Rows from block 5 of a small CTC audio transcriber, named by matrix and row number. Rows with one number belong to one neuron. Each number is 128 + 32 x the weight over its row's rms, rounded and kept within 0 to 255. All counts start at 0. After the name is the row's rms in percent of the matrix's.
After each neuron's rows are labels from the 100 clips, of 14976, where the neuron reaches its highest value: "strongest on" is what is common among them; "loudest" is the band of the loudest frequency at the time of the peak. Only what is clearly more common there than usual is listed. The data: short read English sentences (LibriTTS-R).
# fc1: first MLP up (model.blocks.5.ff1.fc1.weight, 768x256), inputs 0-85
# fc2: first MLP down (model.blocks.5.ff1.fc2.weight, 256x768, transposed), outputs 0-85

fc1.541 071 [151 169 136 131 121 135 136 141 158 155  66 111 133 167 120 139 132 126 119 129 107 176 140 164 134 145 172 136  98 137  71 137  84  82 132 133 133 160 163 146  72 187 159 134  87 123  92 151 172 135 125  95  95 145 111 138 143 130 133 166 127 109 127 189 122 105  63 107 150 116 150 110 133 130 151 169  88 114 148 143 104 181 124 104  99 131]
fc2.541 079 [157 134 136 158 141  92 167 159 135 167 114 136 121 119  63 139 229  76 159 188 103 147  97  92 145 184 114  59 149 132 127 136 174 101 154 107 109 100 126 162 141 101 158 126 180 164 114 126 114 111 101 137 136  83 138 106 149 170 148 170 134 127 126 166 120 113 151 126 169 183 182 121 139 142 165 131 129 156 159 142 138 149 125  89 140 183]
strongest on: the word "the"; text has "but"
loudest: 250 to 500 Hz

fc1.767 129 [109 103 149  97 103 136 159  94 123 110 139 183  95 140 188 110 190 121  81 144 116  64  96 137 146  97 161  71 160 148 196  78 150 130 131 160 151 103 135  98 160 135 101 151 146  71 140 113  82 168  74 112 103 143 167  96 180 119 122 126 129  70 124 160 125 150  65 125 156 148 100 104 155 142  75 110  66 106 123 140 135 139 131 126 102 114]
fc2.767 135 [136  82 133 184 116 151  68  91  88 117 199 117 150 111 176 118 113 174 136 105 106 149  65 154 145 184 177 128 161 183 149 101  80 167 122  72 161 196 165 136 131 124 122 134 140  63  74 106 120 231 146 115 163 166 119 114  85 119 128 170 143 124 113  90 116  76 102 189  87 107 107 133  99 130 151 152 112 154  74 156 141 110 115 122 111 118]
strongest on: the word "the"
loudest: 250 to 500 Hz; 500 to 1000 Hz

fc1.761 119 [103 129 153 124 124 148 113  89 160 163 129 161 123  76 133  93 171 136 142 174 151 156 133 135 137 116 117 146 166 127 193  72 178 178 127  99 135 180 119 156 137 140 182 114 145 156  96 109  93 164 146 168  99 228 166 112 141  96  76 146  87 114  68 114 131 115  43 154 150 156 161  77 134 147 176  97  86  73 181 148 114 157 199 121  79 143]
fc2.761 114 [106 108 196 151  99  91  98 144 182 137 130 138 116 138 125 132 156 153 126 136 112 137 135 138 128  72 159  51 147 105  90  78 129 160 148 119 138 130 125 102 178 105 131  95  88 178 126  82 113 107 122 116  78 141 119  82 149 114 171 153 108 108 110 150 114  92 122  82 140 176 136 151 167  85 135 141 114 160 143  54 114 150 130  98  74  77]
strongest on: the word "he"
loudest: 250 to 500 Hz

fc1.91 111 [143 209 138 130 133 130 158 107  88 111 127 148 160 142 131  71 133 185 119 124 121  90 125 125  86  72 189 130 161 135 157 109  92 101 166 113  94 122 131  84 123 154 173  81  86 118 127 156 160 142 113 142  27 130 120 115 143 105 108  98 154 148 164 140 134 125 156 136 153 173 106 152 133 168 103 100  86 158  78 172 194 160 155 149 157  71]
fc2.91 117 [132 121  54  90 112 160 139  92 127 111 113  81  71 184 154 108 188 197 131 122  99  85 116 196  86  85 147  99 109  80 110 166 106 139 156 124 144 156 159 100 144 152 107 152 116 106 146 102 135 160 121 139 144 116 123 109 156 117  48 184 127 141 157  75 110 141 143  92  99 144 137 141 119 121 107  45 116 213 131 185 123 157 174 150 177 206]
strongest on: the word "the"
loudest: 250 to 500 Hz

fc1.581 086 [108 117 156 143 169 200 153 101 135 145 100 153  90 138 128 141 180 132  72 111 145 150 136 170  89 190 138 222 119 116  92  55 154 131 104 120  98 137 109 114 152 172  83 162  92 120 163 151  85 148 177 115 135 206 129  93 109 115 161  83 126  97 127 133 103 142  99 106 125 106 149  55 115 137 178 126 189 162 137 122  69 129 131 183 105 159]
fc2.581 082 [119 135  97 175 128 151 109 131  75 201 112 118 113 148 118 118  57 174 133 133 141 124 158 138 135  80 118 122 104 114 100 162 113 167 102 123 111 170  99 108 115 180 111 150 124 134 112 101  93 178 121  81 103 109 126 180 119 142 119 138 166 137 139 114 127 167 145  76  67  89 117 107 193 159 129 115  92 117 132 124 147 121 172 109 151 176]
strongest on: the word "the"; the word "we"
loudest: 250 to 500 Hz

fc1.142 112 [125 138 140 195 115 136 110 144  86 141 148 112 159 144 121 135 129  86  80 183  88 113 117 144  73 100 186 167 187  66 109 117 139 162 157 159 143  78 131  87  79 118 101 169 166 165 157 135 144 144  69 117 122 155 172  93 139 106 132 131 133 113 121  46 107 164 156 150 159 186 126  71 106 228 156 154  76 140  95 107 131 147 149 102 149 131]
fc2.142 120 [151 149  81 131 172 119 118 145 119 165  84 100 151 146 153 141 146 112 140 165 117 124 135 133  79  84  96 196 120 126 184 117 125 157 165 120 136  80 112 159 120 104 121 104 144 140 108 122 184 145 170  58  96 111 129  82 139 135 144 126 145 124 118 116  98 102 150 125 117 133 144  94 118 168 192 162 103 122 176 131 142 159 148 198  56 157]
strongest on: the word "you"; the word "to"; the word "do"
loudest: 250 to 500 Hz

fc1.690 075 [126 128 101 142 149 149 129  82 109 103  87 170  85  85 123  64 127 147  84 146 124 128 101 141 137 134 160 147 104 113 109 151 146 149  77 168 177 184 100  79 155 180 140 141 120 124 158 148 100 160 167 139  77 174 100  93 189 179  57 152 179 121 146 147 112 160 126 110 101 176 167  81 146 115 139 107 171 129 184 180 112 101 162 110 120 102]
fc2.690 071 [ 89  76  81 107 109 144 164 120 101 191 161  87  90  60 174 123 151 111 140 141 103 150 110 143 185 168  68 205 134 136 105 143 150 142 145 120 121 130 101 109 163 168  88 106 119 158  80  89 133  84 144 110 120  55 149 164 170 134  92 174 166 107 175  96 116 124 229 108  69 162 164 156 116 206 179  91 160 158 163 197 151 130 116 147 151 138]
strongest on: the word "the"
loudest: 250 to 500 Hz

fc1.304 109 [ 95 128 156 151 113 152 142  50 100  95 164 134 123  97 205 127 148  85  99 172 180 142 130 177 159 173 118 131 119 106 109  84 109 138 138 120  73 152 102 142 130 126 160 164 110  99 186  79 105 145 153 122  87 120 143 128 141  97 119 142 145 133  53 154  99  99 173 164  86 136 130  96 164 163 111 158  81 143 122 162 169 118 143 130 102 144]
fc2.304 098 [121 155  82  93  83 119 115  73  93  86 102  62 147 105 198 136 154 150 138 166 101 131 118 189 135 160 112 109 139 129  86 148 192  65 149 113  94 158 142 130  74 116 123 134  69  78 144  53 183 175 135 168  35 125  74  74 113 181 120 151 162 110 136  78  67 153 139  65 138 170 140 124 123 102 128 102 166 113  93 116 194 172 126  50  73 132]
strongest on: the word "the"
loudest: 2000 to 4000 Hz

fc1.341 107 [ 94  83 136  65 101 126 162 109 110 136 106 119 127 138 137 178 143 149 111 116 109  86 175 110 109  79 139 142  87 116  97 194 116 150 115 169  71 139 142 137  75 136 117 156 126 120 186  95 156 202 123 150  68 188 111 142  88 140  92  85 109 172 140 135 176  83 147 145 117 172 127 163 124 185 150 167 149  92 184 124 123 169 139 120 130 139]
fc2.341 102 [146  97  89  98 147  98 130 136  92 121 167 109 170 176  91 108 118  79 143 120 135 118 170  91 119 123 148 136 157 153 108  96 147 106 135 139 132 133 165 112 104 221 137 123 140 170 178  94 107 144 137 113 111 155 115 109  61 125 108 147  72  95 193  90 109 155 196 118 154 122  78  75  92 165 110 164 125  82  90 144 213 196 120  84  92 181]
strongest on: the word "he"
loudest: 2000 to 4000 Hz

fc1.700 076 [145 100 102 131 136 102 182  91 138 112 165 136 119 153 137 111  89  99 187 124 110 128 120 117 126  97 102 124 109 153 132 123 165  93  85 119  85  87 150 181  84 162 161 164 121 144 156 116 127 163 123 175 109 139 180 108 125 148 119  83 126 127 132 170 127 149  60 132 161 105 103 106 161 179 156  91  92 132 123  44  62 122  95 180 116 159]
fc2.700 078 [123 174 124 183 136  94  96 133 121 142 116 130 163 123 154 132  84 123  88 141  93 121 111 145 159  92  94 153 116 118 151 184 127 156 115 146 132 150  92 114 112  73 108 155 205 126  89 101 124 112 167 122 148 125 151 112 104 156 115 186 116 147 113 104 181 122 221 132 131 146  90 155  66  87 127 127 138 124  97 141  93 128 132 161 134 124]
strongest on: the word "you"; the word "are"
loudest: 250 to 500 Hz

fc1.408 117 [171  80 154  95 170 104 150 165  98 120 134 169  73 148 164 176 111 116 114 127  94 113 133 109 139 122 181 152  57 134 172 120 168 119  92  84 125 160 163 141  91 151  71 175 120 118 128 135 135  47  95 193  89 117  97 124 140 142 101 123  61 141 107 109 148  98 152 160 161  81 126 131 143 132  89 157 141 104 123  95 107  99 162 124 131 178]
fc2.408 124 [133 115  95 111 138 167 118 112 105 153 178 122 143 141 104 149 114 115 152 118  85  93 125 146  77 144 113 209 102 138  99 101  45 136 115 152 155 116 117 112 125 186 161  97  91 161 125 118 135 158  94  56 115 132 126 167  82 106 117 158 104 120  66  96  94 147 137 171 172  97 157 101 180 103  91 160  87 126  59 154 171 151  88 145 132 179]
strongest on: the word "he"; the word "she"; the word "said"
loudest: 2000 to 4000 Hz

fc1.512 081 [161 112 115 105  67  90  82 114 182 159 153 154 116  87  95  80 107 161 159 146 122  95 195 111 129  77 145 120 127 130 149 104 161 137 119 127 122 127  66  88 137 121  97 114 171 138 132 139 137  83 160 172 150  82 134  89 106 167  93 143 139  94 125 191  84 126 143 155 143 156  72 187 169  76 136 141 182 103 136 139  83 112 138 117 123  77]
fc2.512 086 [148 185 102 194 100 106  69 122 105 132 163 115 161  87  85 141 129 130 110  98 159 133  80 113 155 171 139 111 156 127 102  84  86 104 163 139 116 105 106 123 167 107  71 157  66 145 104 142 136 126 152 142 131 125 161 183 150  73 160 169  88 206 130 162 159 118 118 144  97 155 141 145 122  57 119 117 159 106 155  94 147 164 118 118 127 121]
strongest on: the word "he"; the word "me"
loudest: 250 to 500 Hz

fc1.427 086 [112 126 116 151  90 140  71 107 156 119 132  85 147 121 141 112 152  81 146 138 127 146  85  76 143 172 190 137 147  73  80  50  73 126 148  79 110 200 162 135 105  92 101  94 155 137 150 127 150 128 117  83  57 151 119 115 101  85 113 106 143  99 140 125 112 125 178 159 121 169 129  94 137 168  77 140 119  80 149 154 134  92 128 135 104 101]
fc2.427 086 [192  65 112 143 129 136 143 113  85 122  64  71  98  78 117  87 129 179 148  99 141 147 111 128 205 196  86 140 136 128 131 140 178 158 103 148 167 110  85 157 151  95 130 133 164 110  57  92 138 164 105 153  98 143  93 124 143 113 107 167 114 145  92 119 135 123 117  86  80  70 124 101 128 134 164 135 102 105 103  86 193 169  79 118  89 143]
strongest on: the word "the"
loudest: 250 to 500 Hz

fc1.402 084 [130  98 216 118  71 143 164 123 103 118 147 151 114 118 134 122  94 154 143 101 121 136 133 148 128 131 200 108  55 123  94 147 155 182 165 134 124 131 102 201 133 179 107 133  77 107 202 169 118 154 109 185 185 112 162  41 115  60 139  83  89 139 155 113  82  81 134 160 117  81  88 185 122  77 139 165 138  81 168 142 114 129 152  89 156  93]
fc2.402 088 [125 114  64 126 116 151 119 112 129 132 167 183 179 191 140 143  74 129 125 114 107  92 138 140 129  93 104 142 122 155 164 103  42 111 127 132 169 128 137 113 142 137 116 110 154  86 141 106 159 112 160 106 123 130 147 146 144 111 185 111 102 121  54 140 142 158 122 102 146 121  82 138 163 131  92 103 128 105 139 123 178 169 139 141 111 127]
strongest on: the word "he"; the word "we"
loudest: 2000 to 4000 Hz

fc1.746 108 [146 110  97 139 170 126 122 151 123  72 156  96 107  91 176  97 115 140 148  87 116  89  79 161  94 120 141 195 114 189 149 120 146 159 147 181 133 122  78 141 126 124 117 147 109 116 137 133 110 183 150 120 111 165  78 125 118 146 125 116  98 107 157 166  97 153 101 144 147 128 122 146 168 165 123 133 125 157  86 127 242 131  57  99 115 135]
fc2.746 107 [152 136  99  98 146 119 155  83 134 151 106  98 129 114 159 153 121 162  94 119 123 164  86 155 209 147 154  97 131 150 144 134 114 118  93 132 124  97 157  92 170 125  93 140 139 183 156 102 167 113  50 119  98 105 159 178  86 120  92  60 126 175 148  79  46 128 186  91 156 182 174 113  91 123 131 186 182 162 103 126 137 122 134 157  94 148]
strongest on: the word "he"
loudest: 250 to 500 Hz