A small CTC audio transcriber, trained from scratch: layers 8, trained on short read English sentences (LibriTTS-R).
Rows from block 3 of a small CTC audio transcriber, named by matrix and row number. Rows with one number belong to one neuron. Each number is 128 + 24 x the weight over its row's rms, rounded and kept within 0 to 255. All counts start at 0. Numbers have three digits each.
After each neuron's rows are labels from the 100 clips, of 14976, where the neuron reaches its highest value: "loudest" is the band of the loudest frequency at the time of the peak. Only what is clearly more common there than usual is listed. The data: short read English sentences (LibriTTS-R).
# fc1: second MLP up (model.blocks.3.mlp.fc1.weight, 768x256), inputs 0-127
# fc2: second MLP down (model.blocks.3.mlp.fc2.weight, 256x768, transposed), outputs 0-127

fc1.88:151114093140133134129150167165149116127120139121139115095098118113126115127120150100159099164093156123148115161130175122096130136101153126114156120120136129150068134129129088144129129099113145167125123140117181114130129148130130134135144132129138108076122085123144095122112160119131128137101102190163129187122115102120129149123125079148126090142094068118105208134111151138131149121148
fc2.88:079099143131113164116135099119087151116127129107116132095137161154148158103165138111127126127142144162105144135141129156124138111136098144142116125190151156109131125159140090128092118145106118125131105111121105133131133111146131153104134137128089138120078135186119121141104123083178149151169145123165145088148132126164101130152171119140173158119093124153131153125099070080152114134117
loudest: 500 to 1000 Hz; 250 to 500 Hz

fc1.78:117135124138115107094123177088124139185133126124143136087146152089167128142127134137133113143138121158163134198151100153125104122110173098143124154128105148151097113117184110117144158135108129146093088121138116143144154118167134118126139162106103140082133068125130082148108146129131154078121115146115085094136154125133125137137130110185120103104122161142094133122114108159126136137132
fc2.78:149125135115123091174097103154145156127135112112157183157137110113118122139109119110126122103088132143146119122119099082122149140096139158171151152149170112124150153157136120132155158122119119038149105157081102141156155091104134098160092118121116113114130117161108126118095140125112125120122140122128155061106130134116133134153130106124104142106098089131150096091153094151151135196157
loudest: 500 to 1000 Hz; 1000 to 2000 Hz

fc1.568:148148150112117082143102127126133158110122100159148104138176104094129123152138133096116070100121121119150114142126160106076131126082120119138145113125156128100093101117095128124165150148119111127122116139121139141102119152132135176125154120126142129145143115142139119087150146168078120154124120122114159139146145103108139102191112133154137116097130137147139175126131196108057084159129
fc2.568:094137107120126155145146143136124134142090123134135116116121142127155132095121107125132121143155114116134116138130130100129105160123111130135124131109094158101110100147135180098123142076136144129122146141134122085129143135094068149116112143096102151120132082146081086153114125146151128124154137142109158164140125165153034079147115115141136123127167067130134162127111093144153150079108
loudest: 250 to 500 Hz

fc1.603:136113138110169144066091158132137134147100110128127148129181126157123107122123116148142153100166149106153122132093102139160107111078157128115170136139086091139139124108169153180113158104136112104179126125128135167145135124155094141088126137137120060140153114136132151090132078123112132162094148129111092150126156169138081118117130099153124132150117115117109148136123140086128111149153
fc2.603:128131136129144112170152141116194150160125125127145090109153131136139122098173078119149147158120099085144074174142148120128142129137116160125146099141091136140131135074142100109115111144118110146134095105127114135080114155148122108149128151143132145151147152167132144133158112109103103153161120106114159135128144116156120149140121115167144124150168077120107136136158136134146109102138
loudest: 250 to 500 Hz

fc1.383:113075121103124078140111166119120117129126123075155094137129165134113120129177093107154116076124129128112146122109155111103134136143115096156136113110158104152104136070194135114118138174194143124148127089131138122150125118117135116110163092180107153170153135125105128122142121187118096139183136093144138136142099136131140123135158107126099115136095152117128107120129094158127174129165
fc2.383:141148098102092110176150156138135104141131090101097155135097105088137147110092097154123163135106132116159113128143096176128119140121073129098097121109128136144099150127109087100117131143146099167137151107126190092115141120135163121111142146129101174125146135105084154097080105136126149144171121110138130151137105139130113135103138172091130146176093097147116159085132111146135159109153
loudest: 2000 to 4000 Hz

fc1.430:145161139097133118203118150107135126141139142088115175122134104124090101088140086130161123133152109142102135104108126115119108134116121125102141180144149150160118159159155157119119114174186122145150111196084086104100116147095154161146121150129154125121074160115137107092137088132174125139143165142129143129150111119105115103131126064129107133118134121109124126087141125121124162152148
fc2.430:159094159146124169155143162160113153144107112108112124113101130075125122114128134122121130125082096125147121104135141126154126139123150104140120128108163143153132117091104121155157150105131140131120143105150102162146104152119111101132140160094131147111149138122135134136147162155118109105120127098139092154126141105152155104086106114118079078115187114151146080127091171177153075156143
loudest: 2000 to 4000 Hz

fc1.96:135124124156148138141126195123160110131143102115096161102188131107119085142130117150118124083140167138121100155130126124140140177117137135122106130151140160124130157073156157147130120113124145123103099140102137097176092197100105127130102120140118146162166115123142113120109087129139158099123115106148127152166124119130113084125128099138114122150130125151114134135137093124121117129110
fc2.96:153111135156074135109118116159150168120132100129115113124140137089107119154143159135105119176126118147168125118118128155132131126133065133075151117158114147146122152132106126093113136157137146107153132134162149119090099071112126155124144144123136122154139100061131091110130115135092123177101104089056098110138135138142139102122118093145185133152096141140176122088103145095111133160119
loudest: 2000 to 4000 Hz

fc1.650:079140105163111090132130126100132141107124131151130168115136155151125112122130112145127097091141092135149145139098089121165098116148122123123150158128138110130148118178151161108157082174139159097124097121103109108134123103128131120111142130121161175144096150121156140119110160139159105164136107171126124109163121146099124166121099138171106120147104155135132166160119106137080130145134
fc2.650:129136084181156126140164112179114128127154140144136082146141126113118159163144133129094114113155166165094106128122123064153138152111132120139150149120139131125107127133168130072131129142142119102084120116112105119111110140118135162153112144138123153097144134138133117129111122138104110148135137114114128130146169162113079107112109128137075092154116106179125117076130123176109158126107
loudest: 500 to 1000 Hz

fc1.416:159143139141138131164135170101144109092143131111106114117103118105101130059121115164126116143119130091100098137115102197113136119148119111132173160153101152077114119125164126131124122110124161174088172127097112151148084102149096157105103133125086157158111137170132129139115153132112139121146139159150159112172084150150103147129138064122124152157121141099139117116100155097139119129114
fc2.416:094146136098149107160134116139150126123145117122157105118126169115148075162138153156105092142100149088144139105150138119171190122123113125145137113082123156139109152142107105109122157126159119129155115078121142098109134133119151094126092129147103075144136089135167120149148117089116175145158104143107151106127128114075158132121155150100173107149112163161157088121106116118098158135150
loudest: 1000 to 2000 Hz

fc1.267:139144114108135154102140104119132109123140134148134202176130148145166123143117129148154136127109120125126104115156114093101110096138142137119133105094111128127163085098114111125142113127171154108152122157103131124129132142155115135133120146146107126115145133158127103136145094160118101121111146118110136161185175101143189151108145121124157097098083150092111092103140099106073117115137
fc2.267:142182142125144132157171158152074156161098141134097098111151164119141115106136137116150162123098097106148166112109144146121149126125148191143121121122147129136158141124166116149106083148106117124109158108120139109133104129160102102119108092105147095123115137119120163133117111151139119142152097124071135111118135084128127117102115117150136126117161089085082125106151123152152148111105
loudest: 500 to 1000 Hz

fc1.140:149104150103145111186128150142164126069137122142153122127138164115090152113126092130139171111108142125123146162108098142138104113111135128153124119095136136124140130118175111100116123124153116138085147126117075113123117129149124120115089140126100139154148125141163120080113161123159114137167133161114127111160107166149130140103104103153101103111126081115115110092103111183143115085134
fc2.140:093135129161098096129129128123162106120129115129121102157129167131086082179097122124159118108118137152147135148138108141114169123173156098148157105104127086134128154161142112102122168114108156153117104086117138119135141098125119129122130137114148100104159157139159129120121120120126184110082142100159165098143129126100181114142169162160108148129135126087126097131101131089086120136127
loudest: 2000 to 4000 Hz

fc1.392:111139153097111108180135152100143111175115078122172110151125142160175095152138126165112104099133126150092116110079143096108107156119106127094160120119136103151164125121203159154115082087135171131161115140122117091148143158138111138127091139128075132077100115113144158136090161144134117106154125155075145132119102161135159140134148127112147123138129106112119111144132137178104131196104
fc2.392:129102115136169108141118156105133141071114169163124121139084152155098151162115146145150155130126108144101103078139153134169118118115102123091168096155108128137144115117121134123116158101099122125121101129126181148131075136135123100150137155119170119143111137128117159107151113140106102124066088138082079114123118094125154146123077136142093156122133104136112110167175140105119112188125
loudest: 4000 to 8000 Hz

fc1.759:160126163122153121109119059137156175146136134135115085123141134133080087155144110137125163105176151134168127178127107094156123142127132142111117104141109116173145074128108118113126121120116145160070099118125111118137107157140118084116117101103098168122144104156083120125144135141173147136132106112117128157131101129159121123149142126113103141144127119126093140130140133113154114100129
fc2.759:160142123135128068088113161121126111147107111149136106113109124149111148130122160107143148150108116078122132146120146162129087110168161143189129087118125121135099134126122085170141150123098174134115125125122154138141106163101127094137110108136116136136125073149118125120143124125100086135133079163114150114152158119114142119141124107142109176138121107101178086107148103137120116190152
loudest: 4000 to 8000 Hz

fc1.74:089107117110136112098112074149140073137153158143135117133126111102146164166098143128065127157098143145102138134123100162129134135136113136178094099094104127093160133161136143093101148117138130121115109128137118209129132112150160199122136112140145132118128095106115113084120152131128113138135085116125143102122146135077144120132119136170156139086106160133148120103138145073144158180113
fc2.74:157133119151101126133125178100136164157136099132112124114080152155133182129150137139160138132099094094106119156122166126105119165151166137125175141115160123145116117093122117120131116173074105105100129132101119138159119103139107129146111132116102126134119130114151100141157153092113128117095160147145112148174138093140086130148155126068110092166125113148120166086123109100090098118152
loudest: 1000 to 2000 Hz

fc1.428:077157142121124125121127113078146122125140101131115131090213134105164154139148119157105150136156133178155126153130097142127128135142118130114139147151144171147120146103143117142117131112146131156115085099105162163123112136150113158129112138115092188136142149117157102091135126135145097142086139160145091138102113099138087114156124162147135148100119157099107155084150163081105105175137
fc2.428:146142125121108090109127158113110168133106172138148114109154121135158131122132092131147145165135154095155119147111148142173093141126102168121096116063106157122131148137133113137140171109087081109121152114117108173107127124183174145157151119128148104148105066169139143157138107108166119123133133114140086174145128084102099120158111087118128148105158145154090128127126138140100116193127
loudest: 250 to 500 Hz

fc1.478:101133100136154130115125134133143180147096128152155133158122082111114170151127163120155074130167111106106141141134146196138128103111143133137146153151180118127077119171139145150177123103129117139102137115133081100102119155129147156176152098143168154151123143085113073109100158100121165143088111103134118119122121125166083186111134154143137130138105097160094107134115124154133147151149
fc2.478:142120130106107100147091100137124086159102158113089156169161149124170122123123089099126174129123141171129106112134125133179113106161096106203096161108134146139126122146113155082150137133138113106123146146124102168116161133123095139122116136077132097126122130139140161141123131147123131067134165133123094126155105119170107129139080143146117098118122157115160144131166131146126179131078
loudest: 4000 to 8000 Hz

fc1.751:117127195140112093110160133156132165139081123104155100077110132135118158120148138171106124084161169175109151135167161099119112101133107162135117122163142129121152135156138114166153085125194139121192088151096149134149106182135126155135149134139141143161122134142145097134142150147131072132146117136111147145148094119133113110110091133092141122155092164102107071173147152178138141133144
fc2.751:123135160139152174074145086120117153149187151139131106133105126106111132107155124183101125114131112124139116168104137109128108158149123151135118141139137136156118111105141181132124126164132117133150142083105145135129082131144146104149123132138123146156121104115147116150115141171101136136106134109088141129150107116068124135123144123141136134060127153094077128069135154141164161143124
loudest: 500 to 1000 Hz

fc1.399:129074091147121122143089144111103105189131127085165145171144135102126124130139136164101160121098160095094107149126104124129177138111156142139147106123127090112070125087133136111142109133075138120126151158131128139132136134167134116159129114113142136100108169131143128125099119106104133150086111107150147107150125113167127120146129119095125100144142118104128099138132115074146137125154
fc2.399:143090165068143119101080117140140123137119141185129142176127155144127144128098097101179126084140115140128182094142126106099115130111140111130122164139135132108102102118144125121162163156107103149142152097133184138105151121126109087103158149109132127149143157173133132193106104124144145080128155149171091135102132130140151124105075091152129083141119164141154086165135151147116134125141
loudest: 4000 to 8000 Hz

fc1.124:132118125087141104184100160090168087142102149088165078112128138107116125102107113163165161090167127103127114137125098152125064124141138133148148116112155112111170136112188116098108155132131124121135151128126126094146139138121118118125090131109127130165159123144166105142120177133121140142164124111131157110138080128123136134092124144110137129146130154099087100097107106147111056101166
fc2.124:114155095084094126119114120152134146125155153128118138140120178096132124184097155169124153106124131135149115142178150141151171131105097099164099121110090118131098134146100098131144123127123119117113149082110100104090121082108131094125115130164117054109150089153133135146140141168109112160125155124150129116124146130081120154152159159085126136151149172162142077139141114136094104112159
loudest: 2000 to 4000 Hz; 1000 to 2000 Hz

fc1.534:093156113112101121127128119126069109136142158135168138137095162134139123116142119116093137088131110116132107094096138142160131140203140103130139105145141129116104135090082138110114115105139134116117116098136143110123059110125132113150125142113079190117095131071118140144093143131116128152132158137129148179122136079153130121114153120148100124083110153159140134143110144116143143115099
fc2.534:146096145120181170143099125109152151125152113100179119106147104134148151134147151152143151092148115135142134110126127127073102132125134094116163161180144114101126107112137154133126140130141115128129197205124116145093146134115119144082110145128089081116110052102120114123137136119147104097101118077129179147117142125128115126136158146115145159152116138125147109102111169167131138105127
loudest: 2000 to 4000 Hz